A small image classifier, trained from scratch.
Model: 4.04M parameters, norm layernorm, patch size [4, 4].
Training: muon at rate 0.011, 12800 steps, batches of 512, held-out accuracy 93%.
Data: trained on retinal OCT scans (Kermany 2017), 49215 training examples, 133.2 epochs.
Rows from block 2 of a small image classifier, named by matrix and row number. Rows with one number belong to one neuron. Each number is 128 + 32 x the weight over its row's rms, rounded and kept within 0 to 255. All counts start at 0. Numbers have three digits each.
After each neuron's rows are labels from the 100 images, of 14848, where the neuron reaches its largest size: "peak at" is the part of the image that holds the peak; "colour at peak" is the nearest of a few named colours to the mean colour under the peak. Only what is clearly more common there than usual is listed. The data: retinal OCT scans (Kermany 2017).
# u: gMLP up (value half) (model.blocks.2.mixer.u.weight, 576x384), inputs 128-255
# v: gMLP up (gate half) (model.blocks.2.mixer.v.weight, 576x384), inputs 128-255
# out: gMLP down (model.blocks.2.mixer.out.weight, 384x576, transposed), outputs 128-255

u.189:168120136118171133119112157145215120106120062106109210186126157128145116154149078110149166165171125189128124126097133158111124148150105114162134141096165139140158135042152142183133120092112141129107114118074187078135117124127137151172159129098111136130122108159126096160120137158115125169117108167140160136148104100112147061128128114101212115136152113173170087131163155129093167091141
v.189:153091129141131126150183139174124110108152074129102142111131160109104068094146179207091072128149102151165145195149137155120115143146152162086111168144118137143077121122152103063133134165185156118125106095173100134130101144059081076128108155178133130130077137094098111070116098159164114161096122159140115141086064131142120085121095154108146111129114064166114097122118071097114110145124
out.189:078104114122104157099140158160126160104155123132075122150157140194115099141135169123136113117122099095109099093160110105104113194157143157185154120129128132080116122151114111084078145146086109157149145208140146137098093134107102177127141141114184155176091142095145164135126085087091108142124134084156122133134101158126089175146123113127079109107079111155088078058100074173154098176125
peak at: centre
colour at peak: grey

u.101:127154130141142146098101184092140150059202086134090096140051108142151168097091150089164124164163146143078139109131167129131116137136126103106214110167091108041112145172139161136165138179124131103149113187137102132115121138128132141135152144148155140096144130136088175114095087138144102163100159115156107114109053034123120179111172129102136148088107181099133125165144148106112116110104
v.101:114144109143165165142134136122129108107148097091117128136085169094092081085131104158043072122171063166228129163126116128114127119132151108072134119088144191151132173166117050137145225124083167135100077163180136165123044169139167144177141161114146100128134108150099128115117171148164134087077079120166149201123091140149128089125061126178124118103112072165114130115154123153133118138133
out.101:180097140135115201092131123131114112094047151095113144138077104113122126146125135205110082167150117105168055089097086166102115103126103107117134133143094117150151104090149103127169173157169123043082117108147164203167160149169150140176156125113137052135098122168150081083171106124113101096106132080134137182166126153080140121095136130115119084110094095119162130119159156155168179098216
peak at: top right; top left
colour at peak: white

u.309:102077156163153142122096200106098155109141092140059179102163141125178089118149105082131164131165108082169135114082111126126135119137109158107114093052135160175154124121141100163146040129084082112105133084132133153161097067104158118082092159138152121130105180108155136198128117080157182142084144075092093107124096147183091102148052074141095088083147157140108138144134165066106094117136
v.309:119146113051182134137119134113127068123145114171159060124109105135173106110124182106095115090061156074121182101067114138100113154125141085139153168109122147149116150124134137132131194157163133147119121121077158129112141129134148136080102092130080086136157134117048100079096174182168193141154091200171137168134146088094138191119132089112142134096125109143112118155153102077099099185126
out.309:139055142170164206140056113112120152104132152157144080114144143113156168152098227168127210135115078120099116106153129122208193135171184131085154122117152158164117116117146114104139150140070154141150109157089106157134077193130112117122119121152160087122149120108070094129171113088157162143121116086106088120180114087084082150115095100100137157169137131111151124136130124136091112131193
peak at: middle left; middle right
colour at peak: grey

u.457:180146192188135103126115119148127142136141107144173131110114150135138139118132164134180056095171152098175133089142067096120119180147133122120183174129132153112093116137142107127127158100137157164120111138108112071096145127128135104109112081049146132115129149162109122058122157113125097123144160070143113104114100166125196137108070095132146145181127073128044098129122099135076130103120
v.457:142062128167144128138104187137110079115174070116089166127132140106101064072152180149093095122095154155154113139129118150136089134147115144109110135127092139131083097127137133115163185101154199143103127097171173184161096150071087134172098154118120100139103108127108094086125151086112140191107148112158117137131130117158146115119151156077158113133040072106101059131084111132115111124158
out.457:154152126156109117122120110153127107166131220166089141163114142114089108119131121075112116114129124125090106108166185109103066156159187172096120109151105103163144094155094171118165141146102120136148147160082099165096110148113133137071092134121137114141159160085074109157135077142143176140143104128108115164153144100121124153161069078138167099087186185197137142121096152109120186169105
peak at: top left
colour at peak: grey

u.186:114139119110176106147172116157087134124127091125133072124132158119133098133160135123143122050110172158149078094125160101134098089089100154114117147067090072156056190169143167121152111129148175141082082169118152151113091117119090137142165122117223137113109110111178111202143121130106179100153173146096166106102071079134089143123141123172171188166131135221128058113110119125069145138098
v.186:093162100101169120145159126135108117052153103211132080166187100180085139135105137156138115095134161103141135100105184088132151144136132125136110166182160149080174152106132140125093095136122130149147115118144114109076139143114068120165151137179070160093145180153097041029128124134138139107137112145145099102094125097113093105156140108118097147155101134085142222089115119158145168083174
out.186:124121109108113164145110118167104163080101174061066194118115124164159155104141116090105122144125159093093105124153122105114156142158123132139174141146094202123154081111124109136127112132109166085151131055129084140086119159087107106117146117139155095112166159160140122101215113148199079086091133086143131153160090084152162108112096112082075146129092139107138181130178144158065148135115
peak at: middle right
colour at peak: grey

u.1:055091146128148085147116128064124107194103124198116174104126144149121131146101098088129099060132135212126154088163074119100109128105145153144158096084143131127076139128122159141161120078130179130084125164124120085132118147164161109042168143122108142144106095174120088117137101143121103041106137121101174148174159079131130142171118071122191129129082168145097069157145144113174172139123
v.1:174119104093091090097156113122147099128119084137166143157097118143146167120079159151054128123130167122117138088123143080091149138169147122138080177194130118146128136195117131124192105142132112146142150138096108114123133148109098192166111109103164136087140046196119148138103170063171096151082181125097092170119182125079132148129150150116088177093142153172103111141096103123094109137168
out.1:135130122160130136162140141103169069133075111097119121180112132096116168137146149129122159071136103136146167134134124123133130127148154139156197205118108100129143092162090122126151160105108142146077128112094148116114129043072153099153108123144162151131069136097130069183100151146197142181108106123094136098147166080098150133108122193094129237103055083106127142145172126139128134128091
peak at: middle left
colour at peak: grey

u.57:095178157104171099138159176125133081157159104098105159130087145108124082116132164166091114113148082132179163080179113131130163131129062108059118111155164128147167148081154180173158156093136121117143147091105157122127133121155064088126134150069126103125086127095088159140081178148099146134138124153128142148141082190121102122149186100132071089158125100108135162211107082089115117151105
v.57:120135156148066177109152125094110066131126114159175143087153158146112083070097142073188178202174134107180166156177121079155119119103100138180132084143145156127102119124089079178109084145101100147134119124161166123144122144066120165097136166191145184088131162102091152129178088087132085095087162099154111107173144162113123123181113133153111133168127145116196129157125114124162144130101
out.57:114086116090119105121156199089076113127112083130107120115173107166126169115166125155128126196154088133131139110119115118083123116079179166093144140174120153141154107172081146037150073118166113133094152137159088204092137205110151149150134133134133091086166062139111093035113188133150108134114121180119118116103106093088115143134159162141176120142137113192139080185107167167145103047128
peak at: centre; top centre
colour at peak: grey

u.323:118127168094192080115105136161159135106106107079136141171166208095102153123159182168114099154103130173113140135105131133138152115109173100061120198069165125130110141122158106166098126062162133120123133098140155050116144137127094120114155148147099119094145127166146078121116187089074084108117096178149137145149132091183205117142148131105141141117137055160211071096130142155161132130137
v.323:124100105142169141138110161146109106128132091142158175099133155157106093102163168148095106098114094160225139114135124106120094109122120161096140139116136167132083113100144091089152138178138224140129098140213107156101092182091095137133143165186148105114120103172120119135096140139131112144111105122137160176162071118140101129097103142116101131062067070180143136096110057146118107145132
out.323:130082109142140111171108146168134159062096108139153059116135147117122091152121114142117034158141084088112111117136075045098121123125121149109158105137168114150173103140160085138157168188134127194158082141104153122126125181156150141104133098113128120131123097119123193083155111078163076099122162150129200123145148136031108137095121159134083119077072133110088067078098140117094147134148
peak at: centre
colour at peak: grey

u.419:127083175175100156104181111123127107096194073109155099129163149162125089178099137200086122169134116098079097096120151099107140165112213131102104130051102089104058126155109180127144151169046102135118132138122078089120140148160133059094140154099151154145065136099095151093137162133174088121109083112113148112085135087102119136108127159142105135178165110085075133140135056084129086202116
v.419:143121152117152157111152148195147135119127092083083163092159162164120115103135168173100067151135032113166112179080153124078148106156136141115091153124112142097082126142151149136128141124170163116092129104171151137119097138109137119137099156139132095138111120129074090103116184166122113135172129109128141142147108122119102099090134177124126080088130089156095124132075116116043139142116
out.419:151114104125160120170097106126141111120135140174124178141048099176162137191133128151112140124118153115158124150126094098122093076135114101097115111125095098172135140073127068104124085130136137098178103098127202151145144113150085063112166142133098104153129168128141122072130101148109134128165121096145123115086086162121188070122111102116120183130152129141189116129109139150106123087144
peak at: top right
colour at peak: grey

u.335:126141157153104176114156148121140161096146106096147136095103158106076087159131131101138040151137161068103163148077143142136111134142129158118078169147145112085179127087143137227149078114090151131147159103099125151141124111147097128138134172129138075149151101131110093164162100063122153142167189140113089182139135154127129157129082105132116136120119122097101121144200139097173159127163
v.335:171110140141046173179072106147135155081070120123132220153116137154144159106112127167123167163155064127139136120095135145137096149148097120091129096126127114153074092109112139138180110138109118124113130095145122176148113151128142203111134131175105147125098146107144112145113135116142109189106070143128135182091148141134133086090141111133167129115161152186164163093102151102104094125125
out.335:116110157107147157210133114193151169066151129123152093069128122089166115060154167104111139155141123165180182164140139138159075086101066166158157159112188182112116079091120090130175164083131130122203154109127094105096066146120161107080049124147142094071129157109057122143109144135215100120191091077153042124207111154115148168108113127118128135066119159126144085151148190157183125149131
peak at: centre
colour at peak: grey

u.510:129155162095127138166137074094150146111104140191093063072135116086147095142049158166157139191129129079162127167141143073159135098098126091137164112121065152074161131093080099088131146126157105098183116139181120131175143133111064100124137091113082079120118149171141167161122087178055123109138145128161144162115112120083106119120160134100194091090156130135075111085141132160102115124152
v.510:143093087190088170098097142126123125129088146174093137176161135126134111044103161095100163142152104131156167123077162125121134108142170097149140164093103152136155080160092043112147131141168101164130081182163140168104186137131088154127145078117081130176053097098168115173125140137090099137100106167144098091106131140099089128090157137136105081094190156085151106112141101101097105146136
out.510:131139125131094073179083076099136116135104116159094137161158140154112117119134175053141106088118101087105101148098133080162151114117156131174092105133135109165093064137135103193042123176089076140137179183146125073143134103143114122109144147134120129126104157136124105121115135127111122167100164199066119107102177159075171102109154186127175132117088159117093117099116102089128087109115
peak at: middle left; middle right
colour at peak: grey

u.453:150154095154164133169034119116118191076151098090163149182088164133156207144071136085108166079147115117100150140115107143162141203143134114151179109109091062100137129140142195105107081135137161122079135180130133114119154189147127143134157154138178121144174129157120149212090090173108117167132159082124139098110140142087140135183107156165077114110108095162155096102094106097067085107073
v.453:150099126140240145126153176146098111146158121079096133102128152161114092115139124168076089138127093165174140171128095145122116131186159160094138093135103116107046149073161091120121148119171158119130104087182154141107137114071109159144106146097150067150148101147136063111110165119141092099104110105130153179170153091143144134123133154132176114090093044125121108132110140154087106125128
out.453:119101145130141080134101077103123166208136141114071154049148125092078135113185182080137093123104114123075110125122134132152063121113173123060126148094152134139149177143102139163134142158196119136151120107099107176117119170152095170145124130122155139159116168081115197193153148149149107102069139128100115196146177102126150123142139104063172126086166102116122177231137144081108131114096
peak at: top right
colour at peak: grey; white

u.272:139076129148130104167134163149081161135179065168149095132123173168122154115120081117144156142180166119142097130086131155166159165111118113140147111083118097061130098150146143106122105119133114107150122141119139132152171166138158181144105150147121104126162101143144074114094140061150123149105142108145124086089088121081158059156150135165197111140081086156086115118143076107132129118218
v.272:120147174121103121134102162100146099065091127145108127107131126142141101151125174151173126081151109125141095153128093140156126167115132155068146171090110085144108158129098096127104100205122156094128120176090110175130092101118155115121169149137179119075117162121102119190108077102079111179117104112170138137117134171124076161114156152088086074112154123133182152125119101131195155163152
out.272:120143120152146134126109113162116081152203118157128117148088071091086111069148130085080068119186142156130102100131164130173139146118129105159167207117134135175134173144087101161156128141194138162128123111148151157153163103091076128068179123134138096169169115115099124087144102155155066109118089109097161093147161110076177128122122134192105085067201108198155118162096114167139149155213
peak at: top centre
colour at peak: grey

u.103:107194165093132101124143116111145132146158155113068150128073112131117153128122158135142097161104131142194100116188127134117141172151111175136114109132109139159158124111118203117150172152085110120046105133173155149143157154107182148156127097157118153101105116115109029140127102181100146152160158131105089128160129155141160126127093081152137074093135135118116113125120123155065113138130
v.103:148150121138124128111098140150091109132097109109094116136207113088105127060119044150101136131110099143145106128163081167155142110140153108116087166186120114058140115109114097037125113103090136135163184116170112155114115193130091116135022108114147143189151131155188146096138140098152095134143102132149100129133158184122088146063149151115145106160095119079180124099102096150128075136179
out.103:130144097154108140109174161170114146127197180117125142127137099089166122193163072169191151107146103138108169146142107089115110138129142117074185169135079121118119107187091143116139167188109109101145083119175118151149154110133062122180130121129179081153158123129161130120209144123193082126142107149104203072148124063085155033071148115147105114149149135113100141156120222125166154149130
peak at: middle left; centre
colour at peak: grey

u.281:176158101159146180099107138146112154157116167160116165125106135094158128155130055127089113098112136159164164143135088064134090128131167109134104112141153119147125171151121138124123156152090114095082122104140176122091119144148141107129163143088103122101072108072126112159071119083166141136102161179125106157122111085100136121177158117172156124121122132168112132149183108055140113109179
v.281:120111090089103151126115121112084080092107163107107118109184118090115122119146083155154099117103162154125143227141156178116130130179121141123128105048084089082147112124082182140146107078137117133165151132162106153147144136132153103158105109130169127092128068121089129090155136169185158167159050185120125170075122126098120127126128191159104114113138038187142172114136078135152099199166
out.281:107118128111090172141081107120110109092178189172158165125138129175079109131126121081139143164119069071083077140117103179123129102144082146056134065102165128111101102116226123139155100137136182117142168101154174140106107156100093136130108127134108068123158083155109146106119123111121110076081131118078163141071116160175169142143142144159185180111090158115107111170135125136190124184126
peak at: centre
colour at peak: grey

u.438:070154118207159131109118114123102107126041139101187184107092119101123110124131072078159127165091123100123145181129155146094156165129146115100108105145098131108102139121162139151140096174139131170122136059090112105137125119131072143092143140125122114090102110142135144149139155145133177124117083142091131118155175135111097079081156057143154157167074121114089138153167105118150149132118
v.438:147163089142098161112149141139120129111065170128150126147087182137099133176162138120145108179210165123166124094097152070088129192182163117154132117161156123144131133086120200126077067142139106099156121159095125118092105173130094124077181144121127126141124154138125154153133146141117110120172113093079119117138092152139134104133088151125118138075085129158157094104162083105123091138146
out.438:151156122104094164167152116158102178178098106093133130143093180086128147101107133143121062137159125110147126103215207116167090182145121102090102105135194145128125096110086080160130154134154113148157122176114123084130115125103119126172133136125100151138106111070067136171111135168158102082122178163175173115126114145171150077145083149045087106146158079138174140119130080059211134160124
peak at: centre
colour at peak: grey

u.52:146089162177121145101158090112135133174168122124127126167185136137128130132142145168038111118161065174139141102107177181100089167151102155097109195131155161128077165099162094105120140137126089144135097083103132102131139076157130121163126096150088126172133112095084190099106080151129180180137129042139140123078101147190062103145107103149177094097122162174199094134142149125112155136086
v.52:094106075140106195153125075097072166161148133177126147106149122121131043110133149182076192125085131096148061126114193107116119117135124156138167157135095089117100167148175139105124101181063114141152111102146151133181124087116136148098146137163140151123116141167143112084115146151104193165126186172093155106071115135161076160139191101201143131122165085103137142143170043143110142135132
out.52:163095131131099066101076114066133099143053094122100185170183118126130160105134089144102142185092138114141145106173161097146118104136114129120115188101085148095137086150177121057106061122119122142073130169121148146117129129153200110157083152135094165096107073125114145104109143127200190167142105157128121159084100123145089110108135125126114179171102156105158091136127136093125155161108
peak at: top centre; centre
colour at peak: grey

u.422:205098128163149127118177081183123092138129158135148099142120075137141123125074133105156132095084149155129167096126171075149106138130129132163091136112084161122160078049097164125139182106134127158139145111110114103089113157182094127088148141133117163108111076114135117092089111104122111121130158099118121079124146069103177091210185160193073173199115123131105138110125136121088098114129
v.422:146107120155106155139116106191126162102050148082099130164202140164112152125135189118109190051127048176087221118100118111100119197124062176123140118110138109172126149122095158112102127125149166136154231121083133136095147105150132049085091113120186151123150105109159141078103136203126109217169114136170187155120101103106095148125129165122151179126153163193115118133119177129123116147146
out.422:141185125187100136126104060120104131098066093095139118078136109163149104133124134132197092142127132200082067114141148146160084147115163113118113083126113113091107071105112138154154159133135109142160112133130140053107126119142136123082120140096129162161110196098118106077087129115174132134087109086095120089112150107115152112118081138169096097160135103103091141134166163133086106131167
peak at: top left
colour at peak: grey

u.406:065117174164199135116173138131129112121161143133137141101053136156138138137111085091141114147097142201193122113082117172127137074117064096110113142129085118175100171094093144115135047144116126128114134141100116178173174156120086131136113175138101134106157137115246193160084153143100135157134125122139126128154127152115099129102147200092142178136137142137068105145105163096113101144153
v.406:096150144087129125134127109156083153142070169089132135087103165205142168147063073148145144119107140111150180178121119120145120178074117119148171112120138165144085168140146113139098171153161128125139180112119170127177163109074057091140119121155147086124162170113111145073037130147137097174111162130149116089117107138102165119134114100085075138226166146138142099134135152145155149139096
out.406:133101131081116186137103129111109155126150111151198096144194140101078197167097086100068162117122124132165122119100081120122131153146172113155111126104145128103100212091048075113073209093119090139096154109134160126130136126040123133116153125141101139139148072166166115059097106177150159151105149187119148134132137142129140127162129206089148122147068107130112076102127126146134185146109
peak at: top right
colour at peak: grey

u.285:077123104163131109126196134071133146151108098128109135138101125102110096128132109094110200178154110134120126176088156114140189165159128170114100145147131075160148109146121115144164099073108099151116134117156173169184155146167117089159166107108130157151092120120133102142198086150163099155076078109090090168098156134099105035130166131121191100168115100126108131109107123145142142191088
v.285:085135126112103138102031069109151147101066099147132135121170132176135099140119139125122122075126092102102103136095147108168161144139098107129082164079086122080037140097159169154106085104102098167168101148150130109145135137122150083112138097126120165099161205113146157072132047132127163091031147209153158123113057168147143123121086137088136178143154162133114127146140069119145156136059
out.285:140109145115038099138073145094188162117100093165080194144162187160111146169163072100150121122099135151236132157169174073121089148119110127124135216122164106141145098165169140110151083133083141172137101149154123122150171090121142189105165164168131149098117082108165151139049114123133177162142139102137130134066078159139104130137124139126014143141149108130149119086145139126125154140113
peak at: top centre; centre
colour at peak: grey

u.352:118106161098120189136091165140085123050187121125105103194084143149119211176119172105122113155160116123091153123139110135095156146113086112084170134169106098118134194152096167140106147174186131102147089150151148195151188171167152139137161106142114111085068179062071127161099138122126110117162136115117108090137125167101076133116137108087094122163129095107129098140150107136148077151139
v.352:084127139168096077117111123131141167156082111177121109107122088148118101068063087129118098109060085121023143116182095113135122182190114081119170068173153138146136100119136140160153148131111101095153199076180161126137138116137174182129142132136151149104153111193193135172094118104196181096164138109107133161172157141106158159118071109086157121135170107126182145148053095118149103160139
out.352:081168139156095091159104074143188142125130149111095096156117108191109060166127128120158121171137142131101069092135154087099187089133091128148144075129090098175112179122115078127117125115200066088156141167161065162094133125109152109165124133140163129055130165151099129153182131103163163137090105096150138079128115104167113142117145125169154152142169099093132115101149132086166164143150
peak at: top left
colour at peak: white

u.284:068187148240143063120094089134086086166150119119088122120185167155139169103129067111122123134129113138151167138093136124138107107134165160135050184148103122129081092094137142101102097124094181124122137125169142130134168122162174169147133176132166097053157135176081133093129144124122117115149149077113213101126112168143132139128145114105126146135153104152090212168157117117143151135119
v.284:103166096127057118073182130137134129198181084108151195125084122136142132146144192157184114101129092127101085164169161057128128140128159106128095118087102124140068135080135084126166105107118143131145179130120122148107076194181095158136100129128145120154090134147149146109125117126074127116132163157168128145114114153195119093114131132104093141194120109110152175156164109144108068122115
out.284:154111133137157095158137077122124103139155101135108173132144195211161083200105114161125127162110145184095124196145126091129111161057114118141135140121136182171103076097167153135148075175132156132121153098134157143130156149165128109134132113134121078184141222099091083193126110106100127112173118166102121094101178141124153132166166096107128170167056131121079169200185151131118162116090
peak at: top left
colour at peak: grey

u.534:100149109143111112111061105118134119135122087149081067225091089169108128130200079073051116150124108124180149129160140129077137050100142160162098113184105159094053114187144123169172139084128071127062084150154170071146178150106126085158115128109151110240136162165089100119106085158130094114110165155141101095144137139128107066130161137111182123182193151108105140111082090121128147166064
v.534:129154104113102127107087092128063120190120102091095213170206194083097117056123134113122107116154145083141156096202117119172158143095139102096182130061133103101092104137116112106129151106093161114117141175142132125165171120115145130082148091085129105142152179105109189121122143120097058104166124120094107160128120124158134093078175072083088105162143125195149121093100076107150143081115
out.534:154104110114075102106106066119140168190094147122156163072224197163103128145143090168180114123147072179074092161076162125075109148126187125122093142147126105076107108121104172183158164109100117184111100131174054123153138121126187127159152130147063178115166150196078111179111078153110138127110104128110112170139181094083096199171172124154062173103140154120097142149122085143098148114195
peak at: top right
colour at peak: grey

u.214:110126102167124165117036086167117124169115141143070101107083182157098139180211080155136175177091099123104138168153073109152112096111106131150119085138150136125168173099125136080150085123196107131188151107175099114141196094160168114138105139185144113110148212164162162104133159110170174105207151141135104109147160206145102070121121084137164142213147165064135178102093142135161109142181
v.214:148143138088086152125136075149177048190119152133140168139169133135130070118083114106082086194113133121146106084164095114167119123175155097164150063016138140077093067083117137129159141155081151126119142160142148103167174127140143107136152095088086134104087052160124131038147107103131208080098123101152139136096141190120151126124159175068126095154098135118073162136117116125152094137114
out.214:151087135177076126054115114112112092138138086081118086178167122115085148066060113092138112112095193089114166122121093097139074136131121103216144110117160126138120038099128139247059103163101120151099145111137132083098139138141065136111164141149188103099031072124163153165117148161132101079140118131162122134117148096151093143123086159118152144147105142107187208111104084114155137170163
peak at: middle left; middle right
colour at peak: grey

u.404:126146057154164078125125180121101114116141142170105155108134063141080133082137091167124146079125081135132167155124155136137140144100138169142095138118075124075148170078135163097165151165099096131158087107111107173094185102140119151133144154141107154083172207122154096100068111137139068150138141144133178142092145143174067129170128149113135120095122136148092153167122139122124104145155
v.404:170145098093141109158130170120105122077092156077156131205135175096155106084112104143209164103086179104099113148081104132145107124114113156139080134146070159128089140112159077122151096067205161165138127155130142126129148069105106192105051106131094126127144163116137155090095157103090137094138159136126109151116120107129146149211186162145151147116090084092123112189174169104118155143134
out.404:142105114149128130159130145123136129076175100138062148119189095129146118176128186154108202118155098162165134126183121121106152135149127125136156147115128119096120127091130150104103086120118156067122127133101239189141113143171115090131121142130171113115117161131111125060156129085175101096126103138135192105092117181178136118118131170153149148126096172141114184133184088139152054075049
peak at: top centre
colour at peak: grey

u.476:126137107148082139124113156117071156129119078178192123116095115164170134153077163152117180086169141067169179107056103121164099068083139098151113131213178083079136141100113125099133155131144148121085104084185126112113138105163158113162087128053103098152137126110086144086110151133115124135106079140119077165149145104174099156110162136145155144125190126104110117175071150116153103128186
v.476:131059090211155127150100130175165131120144136171153133157151130132104104100206183190134083159155076135182124154152133090156110130122139133074130095097150103052092111141149108143103148087186123115126083117156127165131092191124092136174071158094150053161122096124148122122141112155192128099130124138138142142116152107144128119137115147110097110097053109089139116179156110075133176107146
out.476:065145117119167119149130093156132185156146174107080137186123123112123172145134116126099146111089104158120136149080164144144126145185112055102157236157121110115151132117145154133161092177121129128127100134097136166126138159127119118132065118126090088114130129081227132193082056127114153168115194172154117171135121081065088156123105118113088114150135134154100172140099134136100141150119
peak at: top left
colour at peak: grey

u.125:169119091100176149131102122135134151107145054144099095111112186100065088182178136172132149074126079125157086098187178118069131147153219124126124196139137209153109115096150108124138106095170149133160130134098110113128064108153101178133141120146161090193105144087149110112129105143189105124121050104187090108135101125127131138134111106097126178106074132141151153082150120149169110165124
v.125:131123083189227135126147073165142103157142129074158161094160075172081149133100127138099201183124145198155083122121100103102076125096204160128119162152128133151086124132131133079109126173121099134105135136180127106083059123121134182164115107146085213059125141117070149132147124098130126154154135091127202084132138150084124108131205159049124180158099098179082154130086101093059121104123
out.125:166159126130116121171156170131139141095188163143109149145112123155128067166095103098182120184099109144133042146125081133154071166125142131202162114128078120154109136120114124154100147173116176122107119108180168051122133135127151127140097136135127081079169173103137106137133112136079198095184123126170138138125132073109144163087133096130140139090110162133139066088170206113151140158100
peak at: middle left
colour at peak: grey

u.244:121096109085145129128122069150129120145082111152145110123171124173172167132183109113080144075115094132185119127123141173074095155150173116113138132155183197109121092130174083121152048075119111120113151133134147092086110115127154170150137143101139102116102089101086156061107131107137189184132160133086166205089138137123138140148098116146161121210069152069167104146199053178082129186116
v.244:100057119113127119158149123149148130149138150092077080096148159122109119149193094076107190092056149101179093132111143169095146156146057138131214182120187113177171076162109128148129106079104186134117172074156142108130107152140117137190102128123112131123167123161097110106190146191170155193139077115119114100094140110123112132105145084190153135126110157142093104112177147109124120146140
out.244:147081106217131113092127170171142150060149183084099116113145167171128155103124154138163079163128108143104134118114121102075148085192162088098135112098090151111111060114170163104064126153086119114149118135187149172158179174186148109114124140153100116134147112124085121092182154110097205185117113151091150158159116120153128091157149102140126096139135128187103113151169178044154138176139
peak at: middle left
colour at peak: grey

u.359:147113163108117126100089148113118180140098141124118142115161104130142180078153109118115136116145137172183161110138112093113171123128206081088100152117073140185128076121123067179100160162140122153115122141127138107103121158123144112133161164183150153095106149134085110086152123177094162189153111091114171149108125129110137152145082176150126123080129134151197066124118062132104146173067
v.359:152081110131172142142147144140106087100121059106088161108126161125055125118149125131062097144161052098183112151097161126086091141142126171055119125159094161137110133139112063068139152148116192144141110068197097167125076167067107116172139187150117124200126106178174146141098135141124145151102106155148174154134098147172086124115113124104120098105086088154154146132134114140113144137145
out.359:117129107176148099163162159130132181113098076082116120069160122186126102195122129094086120120181085096094148156116155088168112146158107100140146144140136186103173146104192152138142116113116074129120099181138100194111174134186148097122088131124110116105103119174158192164174184139085099089146160105099108188137142153110051153105163111090198146115108117123099195186096248149125156155143
peak at: middle right
colour at peak: grey